python train.py --vocab_size=32 --text_encoder_bias="all" --text_encoder_qk_norm=true --text_encoder_parallel_block=false --residual_init="none" --warmup_steps=40 --weight_decay=0.4 --adamw_weight_decay_other_params=0.05
Rows from block 5 of the audio encoder of a small contrastive audio-text model, named by matrix and row number. Each number is 500 + 25 x the weight over its row's rms, rounded and kept within 0 to 999. All counts start at 0. Numbers have three digits each.
After each channel's rows are labels from the 100 clips, of 14976, where the channel reaches its highest value: "responds to" is what is common among them; "loudest" is the band of the loudest frequency at the time of the peak. Only what is clearly more common there than usual is listed. The data: short read English sentences (LibriTTS-R). In brackets: how many of the 100, against the usual share in percent.
# c30: last pointwise conv (encoder.blocks.5.c3.0.weight, 384x384x1), inputs 0-127

c30.383:494500525489513513482494507515494503515499510530493496519475506540522483497493516508505467506474441464479517513443497519490487503521497521532492456473464537520504484547497515504465500517462479468455533481530539476552511490464451501511485455480463516551516504473574488546515466531500449477496488469489509525501537505488498463491447492483515460514480488483484525547577490494507460437552
responds to: the word "what" (42 vs 4.9); the word "it" (33 vs 12.2); the word "is" (26 vs 8.2)
loudest: 250 to 500 Hz (36 vs 9.7)

c30.361:462515539516547528484508548495486512496502532491525483520472511463517502513556475551485515522504496507501539507502438470534485503500520496454503512518505534523530535487484497457490508532474520500540496515492457484474482559489476478518481504482546513502441476463536514505521480483502497513497491489482464473490505506504510458487515489508502528496495474485505459473552493480504523505497
responds to: the word "was" (31 vs 9.6)
loudest: 250 to 500 Hz (54 vs 9.7)

c30.73:449513491501501545452465527507538510505484454468477461498483502507550504556509577530476473536517495528541524542478492497536471485479521488517492499494445497491512519490544466473487524533530551507494470508501475470493482481494501539521497499516445472496533523511496480523485492438511534499538488488465489495482513525493494504526525496528523517512481500465484514479509502481509452516510
responds to: the word "of" (31 vs 9.6)
loudest: 4000 to 8000 Hz (38 vs 4.1)

c30.38:496495519488479509527499481485526488568468480517476508482526532500513510530524506499486463524521490471552523514523491488509490541500469482548528516473520518521526512556517514510524487506467565515493523497497476513500440510482519509494531486461477507572470508536500539439514471496526493550503483529497468523489480531479523440518527490545465510501506508513544519500501529464488578508510
responds to: the word "it" (42 vs 12.2); the word "was" (28 vs 9.6)
loudest: 250 to 500 Hz (25 vs 9.7)

c30.302:478476462513501494465525556496512455509505509489514478496483509480473464537484512501503536501481497473501482455497504495475477441454488499506489521478535511524505545527467495476469475492506457481471520473536535509443499506525522500521455508490491501516528502500513536452493474523503465512495469509473490503484454493505474496505534479532534504493513470500517509485500501475469496483486
responds to: the word "what" (37 vs 4.9); the word "is" (25 vs 8.2)
loudest: 250 to 500 Hz (41 vs 9.7)

c30.264:545429497467494507482495491478445467511471488502504503513545487495462495483475512475509542507496494500483497459516515536477487483501501538562531474503543521453488473525535455490461482498500459515498432524565466507518524460478469506473498503473493468524529517491507516504477508485501481477525496482494506556472500513482506486481498483464475480511485506498479509497505507514459506516488
responds to: the word "i" (52 vs 18.5)
loudest: 1000 to 2000 Hz (30 vs 1.7)

c30.233:464505485576503531449465519526511522482554507538475521494496523523450453506492534507496528513505482481480498497486503476503528482519485499463475491507494520519517500483481534453458499450483511555497501511522449518480477504502538483526483493514517486508517539517466504478489487460539539523541541509496498495523466551514457487493468538497495534507495472515482475523507488536427528509530
responds to: the word "was" (60 vs 9.6); the word "it" (37 vs 12.2)
loudest: 250 to 500 Hz (45 vs 9.7)

c30.164:477475507529496489509467558476557495475498523474520483507520514492505462535488496516544495503506466511539527513491469514520492477471479467525466493519476507472475489485475516523479511480453533470502502478533525527484496563506514494567527537520512480523539478472479527498459495527480419435470459484505507531526510496516476490500504534501481526527503534502507500460498556464512509494476
responds to: the word "be" (29 vs 4.5)
loudest: 250 to 500 Hz (38 vs 9.7)

c30.204:496470487475466484520502483477479466522541553529492527501481495465565478499444492583495513534529538481509522480497539515497472501476506506494523523505527483504492508532507508531494506513473513464501508503509525498530515470485496520507499480535487435499527507506511499487508524479550489443486485492552520559522527478478485485538547509536492565485496548457514451479497488454457486475465
responds to: the word "is" (35 vs 8.2); the word "he" (27 vs 11.2)
loudest: 250 to 500 Hz (28 vs 9.7)

c30.183:461471497512529505516457543504467542481470539501493537434530520512513512505522529497472500497484475512529460511486505495504531484543470489486493507548549483501535527494500509546508472437457448504478525509500476505485544535507472476531504502460492535474509466505499480504531551507541539523502488495486545493494496480525477519475531517500500531495449504470505478491466544512475493478533
responds to: the word "for" (27 vs 4.5)
loudest: 250 to 500 Hz (27 vs 9.7)

c30.26:462493483470532499460490478518543491506468505567459534524478506534516489539490499534497492498486513501488473511507511531516473491484500557531477499474515515509513517484480519505489442464489486496521523544496511459474473501535494439479479492493513454469545478497476500544498492475508517495481537472504510526538468520487499450474493454460480467540499495503491534511475513493467524530488
responds to: the word "she" (25 vs 5.5)
loudest: 4000 to 8000 Hz (39 vs 4.1); 2000 to 4000 Hz (25 vs 2)

c30.7:445484517439522460468493504502535500503506481508490486490484514511490523468508514535488482467495511478490491528482502511495493522482518463474498512483508474502503529516468506468527513512527466487463520528502539494547522516475528511468497458523524514507490540495544467489503532487490532490449505549467541525470470500509504479515499511526514519516480452493459487480493517480500447544501
responds to: the word "of" (25 vs 9.6)
loudest: 250 to 500 Hz (37 vs 9.7)

c30.232:465461511460552448496522512498451465538516533467449516530492512465496518510472531531502478474507515486511515466510487545502477495486529482468482490488504471522530471468520505510509517531519537485528511545514497481459483509456454484456434484519470465497527484504540520510509495536536541488537468480513515507474504470498504467511479470471512517474493482483523474464546479502476530468459
responds to: the word "it" (70 vs 12.2); the word "is" (51 vs 8.2); the word "was" (28 vs 9.6)
loudest: 250 to 500 Hz (25 vs 9.7)

c30.191:485505482479524496456507505480521490516525527488518512462533547479502519513501481487458501498540494461517475489460550459525512483478557539482469485460530543483510479539515464474502466460507472489504507512481521518503511513486451474539508519531471519528499508455485495548533511498491508518498504560540463501486464536494470477483494458493507515492499525513497511576511513464534477513522
responds to: the word "what" (45 vs 4.9); the word "do" (26 vs 4)
loudest: 250 to 500 Hz (36 vs 9.7)

c30.319:472520520513525528482501502532464469488513507467535524515485512550462489505512498488437507458476494503501536448494483454486493500522492492468514448506518520501483436426495501476479460450427468532490527506532492520476494515508534482551492463480521503530486491479493470538507536493457461535446503461454493487473479493484479488492512486510488469484456528502548538510485492477531518483461
responds to: the word "must" (29 vs 1.5)
loudest: 250 to 500 Hz (28 vs 9.7)

c30.267:511482474461542500507542435443475500499533477475475561518524473510527470527503515506522468477499510537486482498542565523501507518483540528475482520531498554502465509515505495474528481513483516497541506473494488468483480476465505495487499518483526478496502507525511514427536494452489506552518496499540492501524470504487476473524520495473499459490468535481479516486522528515476519494482
responds to: the word "not" (27 vs 6.2)
loudest: 250 to 500 Hz (34 vs 9.7)

c30.140:449584495514475481505498505534493480511527538470516489499493498526483529533499528517510551460493546480481533525488496473506499482499502491535540515504487495507537526510517467510482545519511502514479509496472526517498509504517459505496506511513484444512476463544528485512517499492513484504491449463514505469503505498510478437483508447502510538511517502497495480512513506477527479505529
responds to: the word "he" (43 vs 11.2); the word "was" (34 vs 9.6)
loudest: 250 to 500 Hz (26 vs 9.7)

c30.348:501526522544514506521501514500470509490496507485438528497510551477469511492502491474538455498474517532485475477546517542499498457483501474536487505464513454465502517568470506509483481507473483494497477505493511501509502506453526546511492512474464483521502468501507484472496407477554502535505488495505499474503488517548517493477494511496518496475520522536489508534448472505513484465494
responds to: the word "it" (37 vs 12.2); the word "is" (26 vs 8.2)
loudest: 250 to 500 Hz (28 vs 9.7)

c30.35:519505518479497478437522476492525505546508516521485528481486575504490584475526476486511477522501501535496526480485553508496510519505501465504477495536466528525485531483473507515493518527503462461463518495534471499520520502439498463512489508511469516482521499465524502477492535467488506503486529484563532532479458514476518540488532513458486526458516468500503478494499473477479462517479
responds to: the word "she" (77 vs 5.5)
loudest: 2000 to 4000 Hz (27 vs 2)

c30.222:519526442512514488484523487491510500485478475542496521523467475459459504479475535515544480498500499492504532480514487515518513437492492512518458484493510482474478522543498459478488498483503537490472492522487469472503502530506511484511499501492486492501525506490486519520500539504507511525485531490467454490527561466522501544506472536480473477517533490517512548497525515462532497502497
responds to: the word "is" (45 vs 8.2); the word "it" (43 vs 12.2)
loudest: 4000 to 8000 Hz (26 vs 4.1)

c30.272:476543518489503484516492517458520502499471532521496511469549533458468510493508512481500505475498469490482459531529474445444491555492483508491516471502508474490519473472494508479481478475523480528513478500471487511505510480484538513491525515481484498480454532510546479515505538479487516503492528528484511468493512519512539507501499478532522514497478482536494509471500526482516512514477
responds to: the word "i" (68 vs 18.5)
loudest: 1000 to 2000 Hz (35 vs 1.7)

c30.296:530502518486482509514536562521449529480522527512451511493505469524524468520503484495473473496479498465455452465514466472460487488544464513510520476502476560475445481574501519516496507505462482523469493531482516484516497494505504470506504478489531480495482524471495479512494541552469491503506432517509470489493467493539517483461485488489527528512493479499462520507515520523535520530478
responds to: the word "it" (54 vs 12.2); the word "is" (47 vs 8.2)
loudest: 250 to 500 Hz (39 vs 9.7)

c30.84:534483537491503462503530464471486476474481480477510520489496485503517487478529492489484486521448489471517474543530467566490469498491498472492560438453444503478460481526475476496527459491455461441511487492522498543513480492511531543487503484528478521532526469491488471533509504531527491501490507473513492502495510504542508493505500488514480451524489513487479467478481530516529455519485
responds to: the word "what" (30 vs 4.9); the word "is" (27 vs 8.2)
loudest: 250 to 500 Hz (25 vs 9.7)

c30.220:483506550487448509480530492475461503535531506477531466556488521522506493509491523524489488529524472527533517495521468480508481507469516511495498533505496493476478465504490515506500509470540494527528523521549480441494526510482514492508507505496500495469474510502505511553493478509443507465499469496508479499486558486508510497509537494482505460468477488485492452506508484465514512503473
responds to: the word "he" (35 vs 11.2)
loudest: 4000 to 8000 Hz (68 vs 4.1)

c30.158:463509488470523505500497506467482522460500541462471491538491504454467467514522515485547517517524488472495492502496513517475522506502517491513512481489488522504520503510533528517478428499551514500523509529468503473515465467532525488478490537565515516486517525494487553522546456548530521494534515494507503485483499512519439462478477493507448523476507539498480501497508501517499531486520
responds to: the word "you" (35 vs 14.9)
loudest: 250 to 500 Hz (35 vs 9.7)

c30.115:533473514475535478500523548480459492534515476529476463535490495504524555508525502488539525462506468497484509470468508493538526434487552488474520492495485501517470471502531477496536511549466484470531484492500497501527487508512538501540527523491508490493501431522505514487524543529503461483526504523504486503481544503563489513531529486519505510502502459443501494510510531514549468509496
responds to: the word "a" (30 vs 12.5)
loudest: 4000 to 8000 Hz (41 vs 4.1)

c30.225:472461508510475478474487481532503532475458507511533519527486495453487479479519479475517494501531501513464486464502467443501514516487496531508519488488475498520536488458538472500496523526486523456532506489506526496465490474522538489488517514515545523492542485488508525517498503525510494463562495491516540520450482508511502517534515459477500503493466507513523495526560441502464493518527
responds to: the word "i" (77 vs 18.5)
loudest: 250 to 500 Hz (25 vs 9.7)

c30.155:580474506533498510489549519510528481562552494424493457492482478469487509521490486510475481487523492502492489503521510503518538476525522540500538475540480520474480530515500512488494481493511492504501478492484509506525512504509517507444529535464513474500503503545445510518466476496477487476481461482476490534482535469523507583532504493480486516489510496507533538522551511476524504523488
responds to: the word "is" (31 vs 8.2); the word "it" (30 vs 12.2)
loudest: 4000 to 8000 Hz (54 vs 4.1)

c30.245:475508495492480528481483507532508524466558485480464482472481496481472492499496478461493507468497495510495464536455519512523453527520493512520531533498485502495479513515501506518517474469503480487430470527515490463516495488495526492485502485507543494482474538507488503537471517504464485545493534480496478464484507465514464480516471509515481473522510496511527532520501536520519530542519
responds to: the word "and" (33 vs 10.4)
loudest: 250 to 500 Hz (29 vs 9.7)

c30.49:471477478475508490501527467460491525503516488525468519470526499454476485499454494500487510523502539492528484514474476480468506482445503501505489489507480477500476472525501523467484481526471482501504501500510480537504499520499488491502472534504512514509550482464515526514511485485569491510507489504485534528529488451504483496445485494520528530495551523485455437510481504525508499527505
responds to: the word "of" (29 vs 9.6)
loudest: 4000 to 8000 Hz (25 vs 4.1)

c30.193:476487521487457525471551497530498491491523474521506498487512473496490517489530453526488557511494533484509504496474473513510519472534442504528469540546515523501502497500501494491516482516571554504493500457512512468482506484509441513542487494506467551492522489503543567524478472510494493481518456488516495553500496484432481478520515466465507508481478484535490495482521508479536483470450
responds to: the word "what" (60 vs 4.9)
loudest: 250 to 500 Hz (30 vs 9.7)

c30.160:487535494493489472478518491454515463532524473506524496528477520495514459517511478516518507479500478495477478499491499485476508437457492527480517507535504447497507501507516488530515498503474489521491502450518519494512527512504489504515482497493511514466471529498499499492474525531508469453562441493509473429545454489472515428456542511560527469465528486550465473481486514532530504562481
responds to: the word "it" (29 vs 12.2)
loudest: 4000 to 8000 Hz (34 vs 4.1)