Rows from block 5 of the audio encoder of a small contrastive audio-text model, named by matrix and row number. Each number is 50 + 15 x the weight over its row's rms, rounded and kept within 0 to 99. All counts start at 0.
After each channel's rows are labels from the 100 clips, of 14976, where the channel reaches its highest value: "top examples" is what is common among them. Only what is clearly more common there than usual is listed. The data: short read English sentences (LibriTTS-R). In brackets: how many of the 100.
# c30: last pointwise conv (encoder.blocks.5.c3.0.weight, 384x384x1), inputs 0-127

c30.79:48 65 54 22 61 51 31 47 61 32 43 43 79 62 30 39 45 49 33 56 54 70 28 42 61 54 31 51 53 16 42 67 59 62 68 41 50 54 45 39 45 48 68 64 37 36 63 75 55 58 45 70 47 45 50 31 32 57 38 57 13 54 61 44 64 57 68 61 34 82 59 59 76 87 28 54 56 40 76 45 29 53 39 41 56 18 35 50 53 41 62 60 44 52 66 41 61 67 57 63 72 72 61 36 61 57 63 33 45 83 73 55 59 60 43 53 58 31 59 54 08 28 43 41 30 53 66 18
top examples: the word "not" (28)

c30.274:42 66 46 61 73 54 72 41 29 26 75 26 49 54 63 48 45 44 45 30 48 56 52 56 45 14 58 51 49 54 71 56 65 49 54 51 62 44 48 58 50 40 60 53 41 59 51 54 36 38 22 51 36 70 52 64 54 55 46 57 42 68 40 53 57 24 59 31 45 51 45 85 57 55 33 67 59 60 58 34 41 61 29 41 44 55 44 46 54 44 44 33 74 44 67 61 75 67 47 40 40 39 79 47 57 19 35 60 45 39 42 48 52 54 51 55 46 78 25 58 51 36 54 51 44 54 58 51
top examples: the word "was" (28)

c30.235:46 63 51 35 34 46 64 69 39 14 63 51 54 25 60 50 39 61 64 52 41 48 38 67 51 60 63 42 52 40 49 53 53 42 38 65 48 32 56 33 61 25 45 67 67 50 50 45 54 43 46 66 47 74 49 66 59 51 21 34 64 74 72 55 55 56 70 42 19 39 56 62 72 35 48 53 57 44 39 47 73 42 44 67 33 60 44 52 61 15 31 56 46 43 60 38 64 49 48 63 42 23 60 71 29 45 73 60 59 41 68 41 60 62 51 40 49 47 18 31 71 42 88 49 76 27 61 54
top examples: the word "and" (26)

c30.167:77 45 49 49 62 54 19 86 39 39 51 62 66 37 48 46 44 47 58 42 76 42 34 62 53 73 52 48 36 63 48 45 31 51 67 58 52 74 60 48 52 30 30 74 23 54 59 27 44 14 51 58 59 53 55 76 49 45 62 56 52 84 53 40 54 86 34 42 65 66 66 52 30 55 44 59 48 44 41 50 62 41 52 17 67 44 27 61 64 48 51 59 49 49 60 37 52 47 73 33 54 36 49 54 68 62 45 61 64 62 52 52 36 66 53 51 58 43 65 37 20 29 45 58 75 50 72 53
top examples: the word "she" (70)

c30.198:75 34 51 33 68 70 11 36 52 55 43 49 67 32 54 45 73 45 37 54 45 40 29 46 54 44 72 41 42 27 48 46 52 36 49 41 54 69 21 51 77 44 49 52 71 63 55 47 57 62 54 63 65 53 45 31 64 46 56 58 27 34 52 58 53 70 37 65 38 61 73 28 46 45 70 47 69 62 48 66 39 72 74 56 79 64 70 27 55 71 71 49 45 27 58 42 34 27 35 41 56 55 68 78 48 56 53 61 20 45 45 71 34 68 54 58 65 59 46 49 44 46 74 12 37 65 56 63
top examples: the word "i" (57)

c30.62:41 23 52 65 67 61 34 44 32 72 34 67 49 49 52 52 43 44 73 54 23 45 51 23 41 69 49 71 40 51 26 90 56 59 52 32 44 45 51 60 60 25 36 39 50 75 57 65 72 28 51 50 72 43 14 79 57 73 29 39 59 41 70 57 29 66 34 61 53 54 35 65 28 32 48 44 46 57 31 35 38 79 55 42 65 36 87 36 42 41 48 62 34 69 65 60 89 31 62 56 38 72 32 77 39 62 69 74 41 43 63 61 39 62 55 64 62 70 30 62 45 36 46 40 60 36 62 60
top examples: the word "i" (54)

c30.52:49 52 33 73 23 16 71 27 57 56 67 65 58 53 44 39 72 58 60 48 57 60 54 43 54 40 49 45 45 58 52 64 22 07 81 24 80 59 50 54 37 47 41 56 20 47 69 62 23 49 53 58 59 45 36 61 51 52 49 47 64 28 47 27 47 41 52 63 35 60 52 67 41 38 44 50 59 89 44 40 66 18 33 51 52 49 55 69 61 37 34 60 33 40 37 61 30 53 35 49 27 51 61 62 59 48 57 54 45 44 39 60 63 59 34 68 50 75 44 53 70 60 39 57 52 65 42 66
top examples: the word "i" (38); the word "it" (36); the word "is" (30)

c30.110:52 55 31 43 43 54 32 49 53 68 63 70 72 23 51 73 37 38 40 34 82 72 44 30 55 46 33 73 41 56 55 44 74 67 35 39 47 58 65 40 42 37 45 73 60 58 35 54 50 47 46 33 60 41 43 64 50 34 64 46 78 77 32 49 35 65 47 29 65 47 38 66 65 64 79 55 79 25 41 56 39 54 34 24 43 60 52 41 66 45 46 68 49 15 50 53 26 63 80 44 54 60 46 42 40 45 42 39 54 64 45 19 43 45 52 45 68 50 99 35 60 41 57 37 60 58 39 55
top examples: the word "she" (35)

c30.340:70 39 67 40 68 44 38 29 64 50 57 55 63 43 55 45 53 47 52 63 65 51 47 12 67 93 51 52 60 43 44 27 39 44 54 51 64 57 50 43 67 42 57 53 57 43 63 74 54 30 45 61 84 50 69 54 20 72 61 21 49 48 30 48 51 22 60 52 50 56 70 18 59 57 32 51 59 72 55 53 67 68 50 62 55 40 53 51 46 55 65 61 42 60 61 50 34 61 71 51 46 31 79 49 30 35 52 64 44 30 29 38 29 48 64 45 42 49 54 20 69 26 71 41 72 52 31 60
top examples: the word "was" (64); the word "she" (43); the word "he" (32)

c30.316:43 40 71 62 48 29 18 40 40 47 36 50 97 47 70 25 42 46 65 46 62 35 66 56 71 23 40 62 61 44 57 51 30 50 57 51 37 43 26 63 69 46 59 42 50 50 59 72 63 34 35 40 53 48 25 46 66 56 43 48 37 71 37 62 69 57 59 52 33 65 43 48 52 62 34 37 46 44 53 31 53 59 36 44 68 70 68 77 62 46 12 29 36 33 52 41 39 52 46 25 27 28 62 49 44 57 36 63 40 59 27 25 64 31 60 13 38 64 57 35 32 32 84 54 59 76 58 19
top examples: the word "i" (46)

c30.112:40 75 77 60 67 65 61 71 68 47 39 46 40 50 39 53 53 35 43 50 41 60 39 39 56 66 42 56 61 21 54 35 52 68 45 61 54 24 50 36 53 59 66 42 45 46 50 41 49 38 72 47 67 58 50 30 49 25 57 53 49 63 41 48 61 71 57 56 74 54 31 69 38 69 18 35 75 40 65 46 60 43 33 60 58 66 42 39 66 13 50 35 67 65 56 39 52 39 39 56 38 35 34 52 44 34 62 43 44 52 41 58 60 50 43 73 32 19 94 66 60 87 60 47 45 39 50 41
top examples: text has "you" (34)

c30.162:25 44 56 56 60 42 14 43 27 67 26 68 70 59 71 33 43 93 47 35 81 63 65 51 80 59 31 29 62 57 87 56 63 34 27 45 66 33 53 22 52 61 60 24 45 53 61 54 29 58 50 35 46 49 79 63 42 41 72 52 71 50 44 66 66 42 53 53 46 53 45 74 46 61 52 52 10 57 69 59 51 56 42 75 42 41 37 61 40 58 35 71 44 67 51 37 47 38 49 51 22 59 53 43 60 54 44 48 49 34 54 56 38 50 39 14 36 54 72 45 64 37 34 46 41 17 54 64
top examples: the word "she" (37)

c30.30:47 65 61 42 63 74 22 32 60 45 35 52 64 24 63 41 62 34 52 41 54 28 56 43 71 72 51 40 52 39 53 43 54 50 56 73 65 23 40 24 38 50 43 42 45 67 47 42 68 43 22 39 52 73 66 66 65 39 61 45 16 74 34 70 35 58 46 34 83 44 37 51 34 46 52 34 49 57 59 20 51 65 57 46 45 39 57 72 43 73 48 58 73 25 47 45 65 53 57 44 67 46 58 35 58 63 45 61 29 39 27 45 55 51 42 47 43 56 33 55 12 55 16 53 54 30 14 35
top examples: the word "it" (54); the word "is" (46)

c30.260:68 40 52 59 42 66 29 84 54 39 15 47 47 48 51 60 59 65 43 41 54 38 47 70 76 71 57 55 65 82 26 86 64 27 38 51 48 61 52 42 15 51 61 45 46 58 34 33 55 57 36 70 73 20 65 66 44 43 23 66 61 41 59 33 56 52 45 65 30 68 38 48 62 56 54 66 31 57 24 61 51 27 68 51 71 73 50 49 32 74 69 75 60 61 75 31 45 88 48 70 86 70 36 50 59 36 72 39 54 66 40 46 32 35 51 41 41 60 45 43 82 88 65 49 67 31 42 63
top examples: the word "she" (58); the word "he" (32)

c30.98:48 74 30 08 50 30 49 44 65 40 50 30 68 62 39 00 73 69 40 40 34 24 47 54 43 48 52 29 68 63 47 43 45 41 51 31 51 71 70 56 35 29 54 68 43 65 25 78 37 71 32 48 64 51 30 40 58 79 37 48 35 68 52 30 43 31 15 52 71 42 65 71 38 52 30 38 57 53 52 37 28 84 67 51 37 56 80 45 56 51 11 43 38 31 64 73 50 43 53 40 70 58 39 33 58 30 30 65 38 59 32 46 55 35 34 53 36 43 48 63 52 47 45 37 67 49 62 33
top examples: the word "i" (41)

c30.224:62 26 45 66 70 62 47 51 40 60 69 59 58 59 39 79 49 48 48 30 58 36 00 56 30 69 71 65 62 54 55 70 39 69 39 65 63 80 36 46 40 35 68 46 72 72 58 51 63 64 57 59 47 44 28 44 23 57 64 73 93 33 49 56 45 45 28 52 52 24 41 32 44 42 60 63 30 50 41 47 42 64 39 12 26 39 33 62 56 35 71 47 61 41 69 59 38 55 32 74 43 40 52 78 45 20 50 11 37 42 53 23 44 43 26 36 26 80 25 53 60 07 12 67 35 49 52 37
top examples: voice: female (81)

c30.59:43 43 79 70 74 74 61 33 52 35 47 48 23 70 69 41 43 08 32 44 61 64 91 45 40 45 63 13 55 10 56 51 57 49 52 26 60 59 52 51 61 61 46 47 70 32 27 32 45 44 35 75 43 32 62 71 58 56 55 44 44 52 43 29 67 69 60 43 60 43 52 21 56 37 61 31 54 50 47 65 44 65 42 66 44 64 57 40 99 42 61 52 76 10 48 58 42 50 03 56 65 80 67 56 41 56 68 41 61 55 58 44 49 38 62 41 43 36 12 63 57 58 46 67 60 31 54 59
top examples: the word "it" (37); the word "is" (32)

c30.16:37 61 43 60 51 72 32 57 53 43 39 56 63 82 46 18 42 45 74 55 38 27 20 63 30 51 39 60 37 49 24 49 39 27 52 63 62 22 59 31 81 37 55 28 61 23 44 38 40 34 30 44 30 34 63 80 35 42 20 40 29 39 59 44 16 41 38 37 42 57 48 30 35 53 53 34 69 54 52 70 54 42 40 54 36 56 78 56 41 51 41 44 23 54 08 34 33 77 54 22 26 77 52 70 57 47 60 69 67 23 54 49 38 46 41 60 69 31 38 50 68 65 57 49 40 41 42 59
top examples: the word "i" (66)

c30.90:56 59 44 47 69 65 56 74 54 66 51 74 66 56 57 43 46 51 34 63 80 37 29 26 41 58 45 53 33 24 64 44 57 70 71 73 62 68 36 38 50 38 48 49 42 67 79 40 36 33 59 35 74 38 17 70 60 51 75 39 42 57 34 40 33 45 58 44 07 41 42 50 38 48 45 17 45 66 50 37 62 32 55 53 47 53 39 64 42 48 52 09 44 48 39 58 34 27 51 47 71 40 70 51 60 40 34 49 32 48 33 51 51 57 34 76 37 37 46 65 54 84 49 44 38 41 47 77
top examples: the word "it" (73); the word "is" (70)

c30.3:29 55 32 66 36 58 36 50 92 48 31 63 56 60 63 29 59 36 45 23 33 24 62 32 49 37 43 34 56 54 32 46 38 47 45 63 44 29 68 23 69 40 51 39 52 48 40 55 36 38 36 77 40 64 34 63 56 86 39 60 87 29 57 56 62 56 55 85 54 56 41 48 27 35 37 20 88 61 53 52 54 54 41 34 29 65 50 77 28 36 47 52 49 10 19 67 33 64 56 65 40 55 14 42 69 35 39 83 50 53 40 50 63 68 49 35 18 53 52 58 60 50 41 47 38 39 24 60
top examples: the word "i" (52)

c30.67:55 52 54 54 57 54 59 66 33 32 59 65 48 48 34 53 57 55 76 86 35 83 20 70 58 43 24 60 86 43 54 45 47 37 62 79 35 47 70 72 57 54 22 43 50 48 57 88 39 41 86 43 71 69 58 61 37 63 59 52 64 33 15 45 29 54 38 36 30 37 28 53 57 81 23 44 63 48 18 72 75 31 59 49 70 56 58 58 44 51 51 45 37 44 58 47 38 73 65 65 51 53 60 64 56 14 66 37 60 27 65 32 59 61 13 58 65 19 67 44 60 42 47 50 46 59 58 51
top examples: the word "was" (85); the word "it" (39)

c30.356:44 40 50 71 65 66 57 49 70 41 50 61 59 36 39 32 59 40 43 54 75 41 31 50 48 23 71 53 36 34 62 14 35 50 51 44 48 45 73 53 81 57 49 48 29 54 25 44 31 66 48 46 30 55 46 44 49 57 59 39 22 39 40 56 36 51 41 43 50 31 38 31 51 45 58 68 34 54 37 53 45 78 27 60 34 33 54 43 54 50 56 64 36 32 58 48 53 40 33 59 23 49 58 39 48 59 29 51 28 58 37 31 63 50 41 46 41 52 55 15 54 65 44 48 63 59 29 90
top examples: the word "she" (60)

c30.209:53 63 52 41 56 29 34 77 44 04 60 52 43 83 29 52 27 42 42 29 67 37 50 35 51 49 44 65 42 56 72 41 42 72 10 54 47 52 51 63 38 72 55 56 39 60 43 65 69 26 25 29 67 54 45 15 98 56 61 76 61 43 61 26 55 42 51 58 61 58 85 63 68 35 54 37 34 49 62 27 60 76 61 25 42 40 30 17 65 52 34 35 44 50 57 11 47 45 55 46 68 73 68 66 32 56 74 73 48 09 53 42 28 41 43 44 86 57 59 40 33 45 46 55 54 65 42 26
top examples: the word "she" (30)