config.toml
dataset = "short read English sentences (LibriTTS-R)"
hop_length = 160
embed_dim = 256
encoder_norm = "batchnorm"
encoder_depths = [10]
text_encoder_causal = true
text_encoder_bias = "all"
text_encoder_inner_norm = false
lr_schedule = "cosine"
weight_decay = 0.4
adamw_weight_decay_other_params = 0.05
Rows from block 5 of the audio encoder of a small contrastive audio-text model, named by matrix and row number. Each number is 128 + 32 x the weight over its row's rms, rounded and kept within 0 to 255. All counts start at 0. Numbers have three digits each.
After each channel's rows are labels from the 100 clips, of 14976, where the channel reaches its highest value: "strongest on" is what is common among them; "loudest band" is the band of the loudest frequency at the time of the peak. Only what is clearly more common there than usual is listed. The data: short read English sentences (LibriTTS-R). In brackets: how many of the 100.
# c30: last pointwise conv (encoder.blocks.5.c3.0.weight, 384x384x1), inputs 128-255

c30.370:180150103152174125102116101164144108152097143107117125094071142125180106069170174133089106122178108111147161125074077150103099091178069090138134061089127118106173161163107182112131048165094146108106111143131143140063108117151136148140122145126143154112177114144107048093107140160105093111106128129121101157127146196158200122098131081174124137110175191187090137155141097162178108155110
strongest on: the word "was" (67); the word "it" (30)
loudest band: 250 to 500 Hz (50)

c30.151:115106164088153114149156133131109108128108123111148118124117143097171108197090104151070109113076193177122166080112108147097107095109061112165111137194149080111153170144132098140168130158115111139159109112199121123112170110134148180142090170090135159144119131133149167133124127161149121152150158128135204118145101123194097082116133109095111146071084108095134075078179110150165130071134
strongest on: the word "she" (76)
loudest band: 2000 to 4000 Hz (41)

c30.263:164122131096149082165148149189083160108155153105132146172092164207114157139178115125139145137145144163161156103141147133121151156136112139098074106164137130132113132105073112095135130098131119136140106102186151177114115098190093117064135143140113129112134127125104118143049118136073138135240145215079081080190147136139086123112136150164103122124181183114140100126059105109127158150105
strongest on: the word "what" (46)
loudest band: 250 to 500 Hz (44)

c30.341:130111166090095041106141159151133081179058098157153209160147163152108076093160138119107155091213103122124097153167133128224143135162114143037115101158122142138102190092106103138149128108160106148108149138098122126125140149110114169162066157072130102094066138110181193107108092109161128173136202110131126155121146157166159131126095156096129153133043086156136085174117119082106167094153
strongest on: the word "was" (25)
loudest band: 1000 to 2000 Hz (25)

c30.51:150136076128164109128116160143124109102030084112125121105150152117122074092120142102099164097070108098186103098128103120141107148131153037124186142114116110124106072165103119139131064076133102155149087127133116157187176171142115161097134148140170159111118117155092086120149136116151098124137133084122160128156180122136126108143126135081110108118151136099207180163153065108134123099125
strongest on: the word "is" (44); the word "it" (42)
loudest band: 4000 to 8000 Hz (32)

c30.150:093114016165173121101122111086135132182134082088113131144117178148114093162153139110128122123125081134095162061128124125181105090146116142126098136167083166102016176065143103146105080108092143148139099121122176138094118132099094142092075127072130130101120108137142148107215136129117117154110121066163127089130130138127113090185171141118110115127090134162139141121135154076087137164126
strongest on: the word "was" (88)
loudest band: 250 to 500 Hz (61)

c30.277:121121125124117156092102122167108178136167088128119090085062147142161131162116133120122135184125100101143101109171068111167104160213088162111201129166153149155144149137116127105119112144119131135064211088147123128149091132120081131120159124133152111145098119187213125126129109107149182133113094135135120129106168142083161120117161139129071129095184079133097119103101106084136131101150
strongest on: the word "was" (59)
loudest band: 250 to 500 Hz (56)

c30.333:123128136191104160169080106113084175131164130118151158174123072132151081121168106183145128156142164146148109126152125160160073117143095126148175151133125136112181188130065102130102126113145153104104107133150189074101133111109173133156093148137171139177144102055123124160112060123087116136084085128085106103160177067072127104125128090157136158119168130156153108119127129179172104088139
strongest on: the word "she" (79)
loudest band: 2000 to 4000 Hz (32)

c30.194:134134137126141184139127165130143078088159090109170146132148159092118134125124129135133166082092159109169079159146119088115169131140154101160149139116131060107088124087188130153091105137117150172101146135138131133177158134151181126088076088107112096130090149105051188128168106102131115098154121138126093034110113102198130140184119115145108157177105131125069116117080064131106116179086
strongest on: the word "she" (60)
loudest band: 2000 to 4000 Hz (50)

c30.339:127109142137077122164090136163132096107087097126160096192110102131211111138173148081124193117145163159119122083101106121159143158219160104117108100128125160138169055141177164129079081128133104161143138179139144151115134116141192082145084124125114147070097089141142097168137154124187138166108120137079155133121088151145127130119099133075117141151132107106112081106116164153117119143037
strongest on: the word "was" (36)
loudest band: 4000 to 8000 Hz (61)

c30.0:122131091136121113121149070112095098151104206161136178168150097114119131159151151146053138140170171074159154184100117136156147175113100161144141132098176100137120167109088227131150116109177143099159036153133143075105187174108065162141121176130150111145135048162124103092121105113121154094129079177138185125116178099117142146163129132069101173130119131198079106111146087131129097167203
strongest on: the word "she" (73)
loudest band: 2000 to 4000 Hz (35)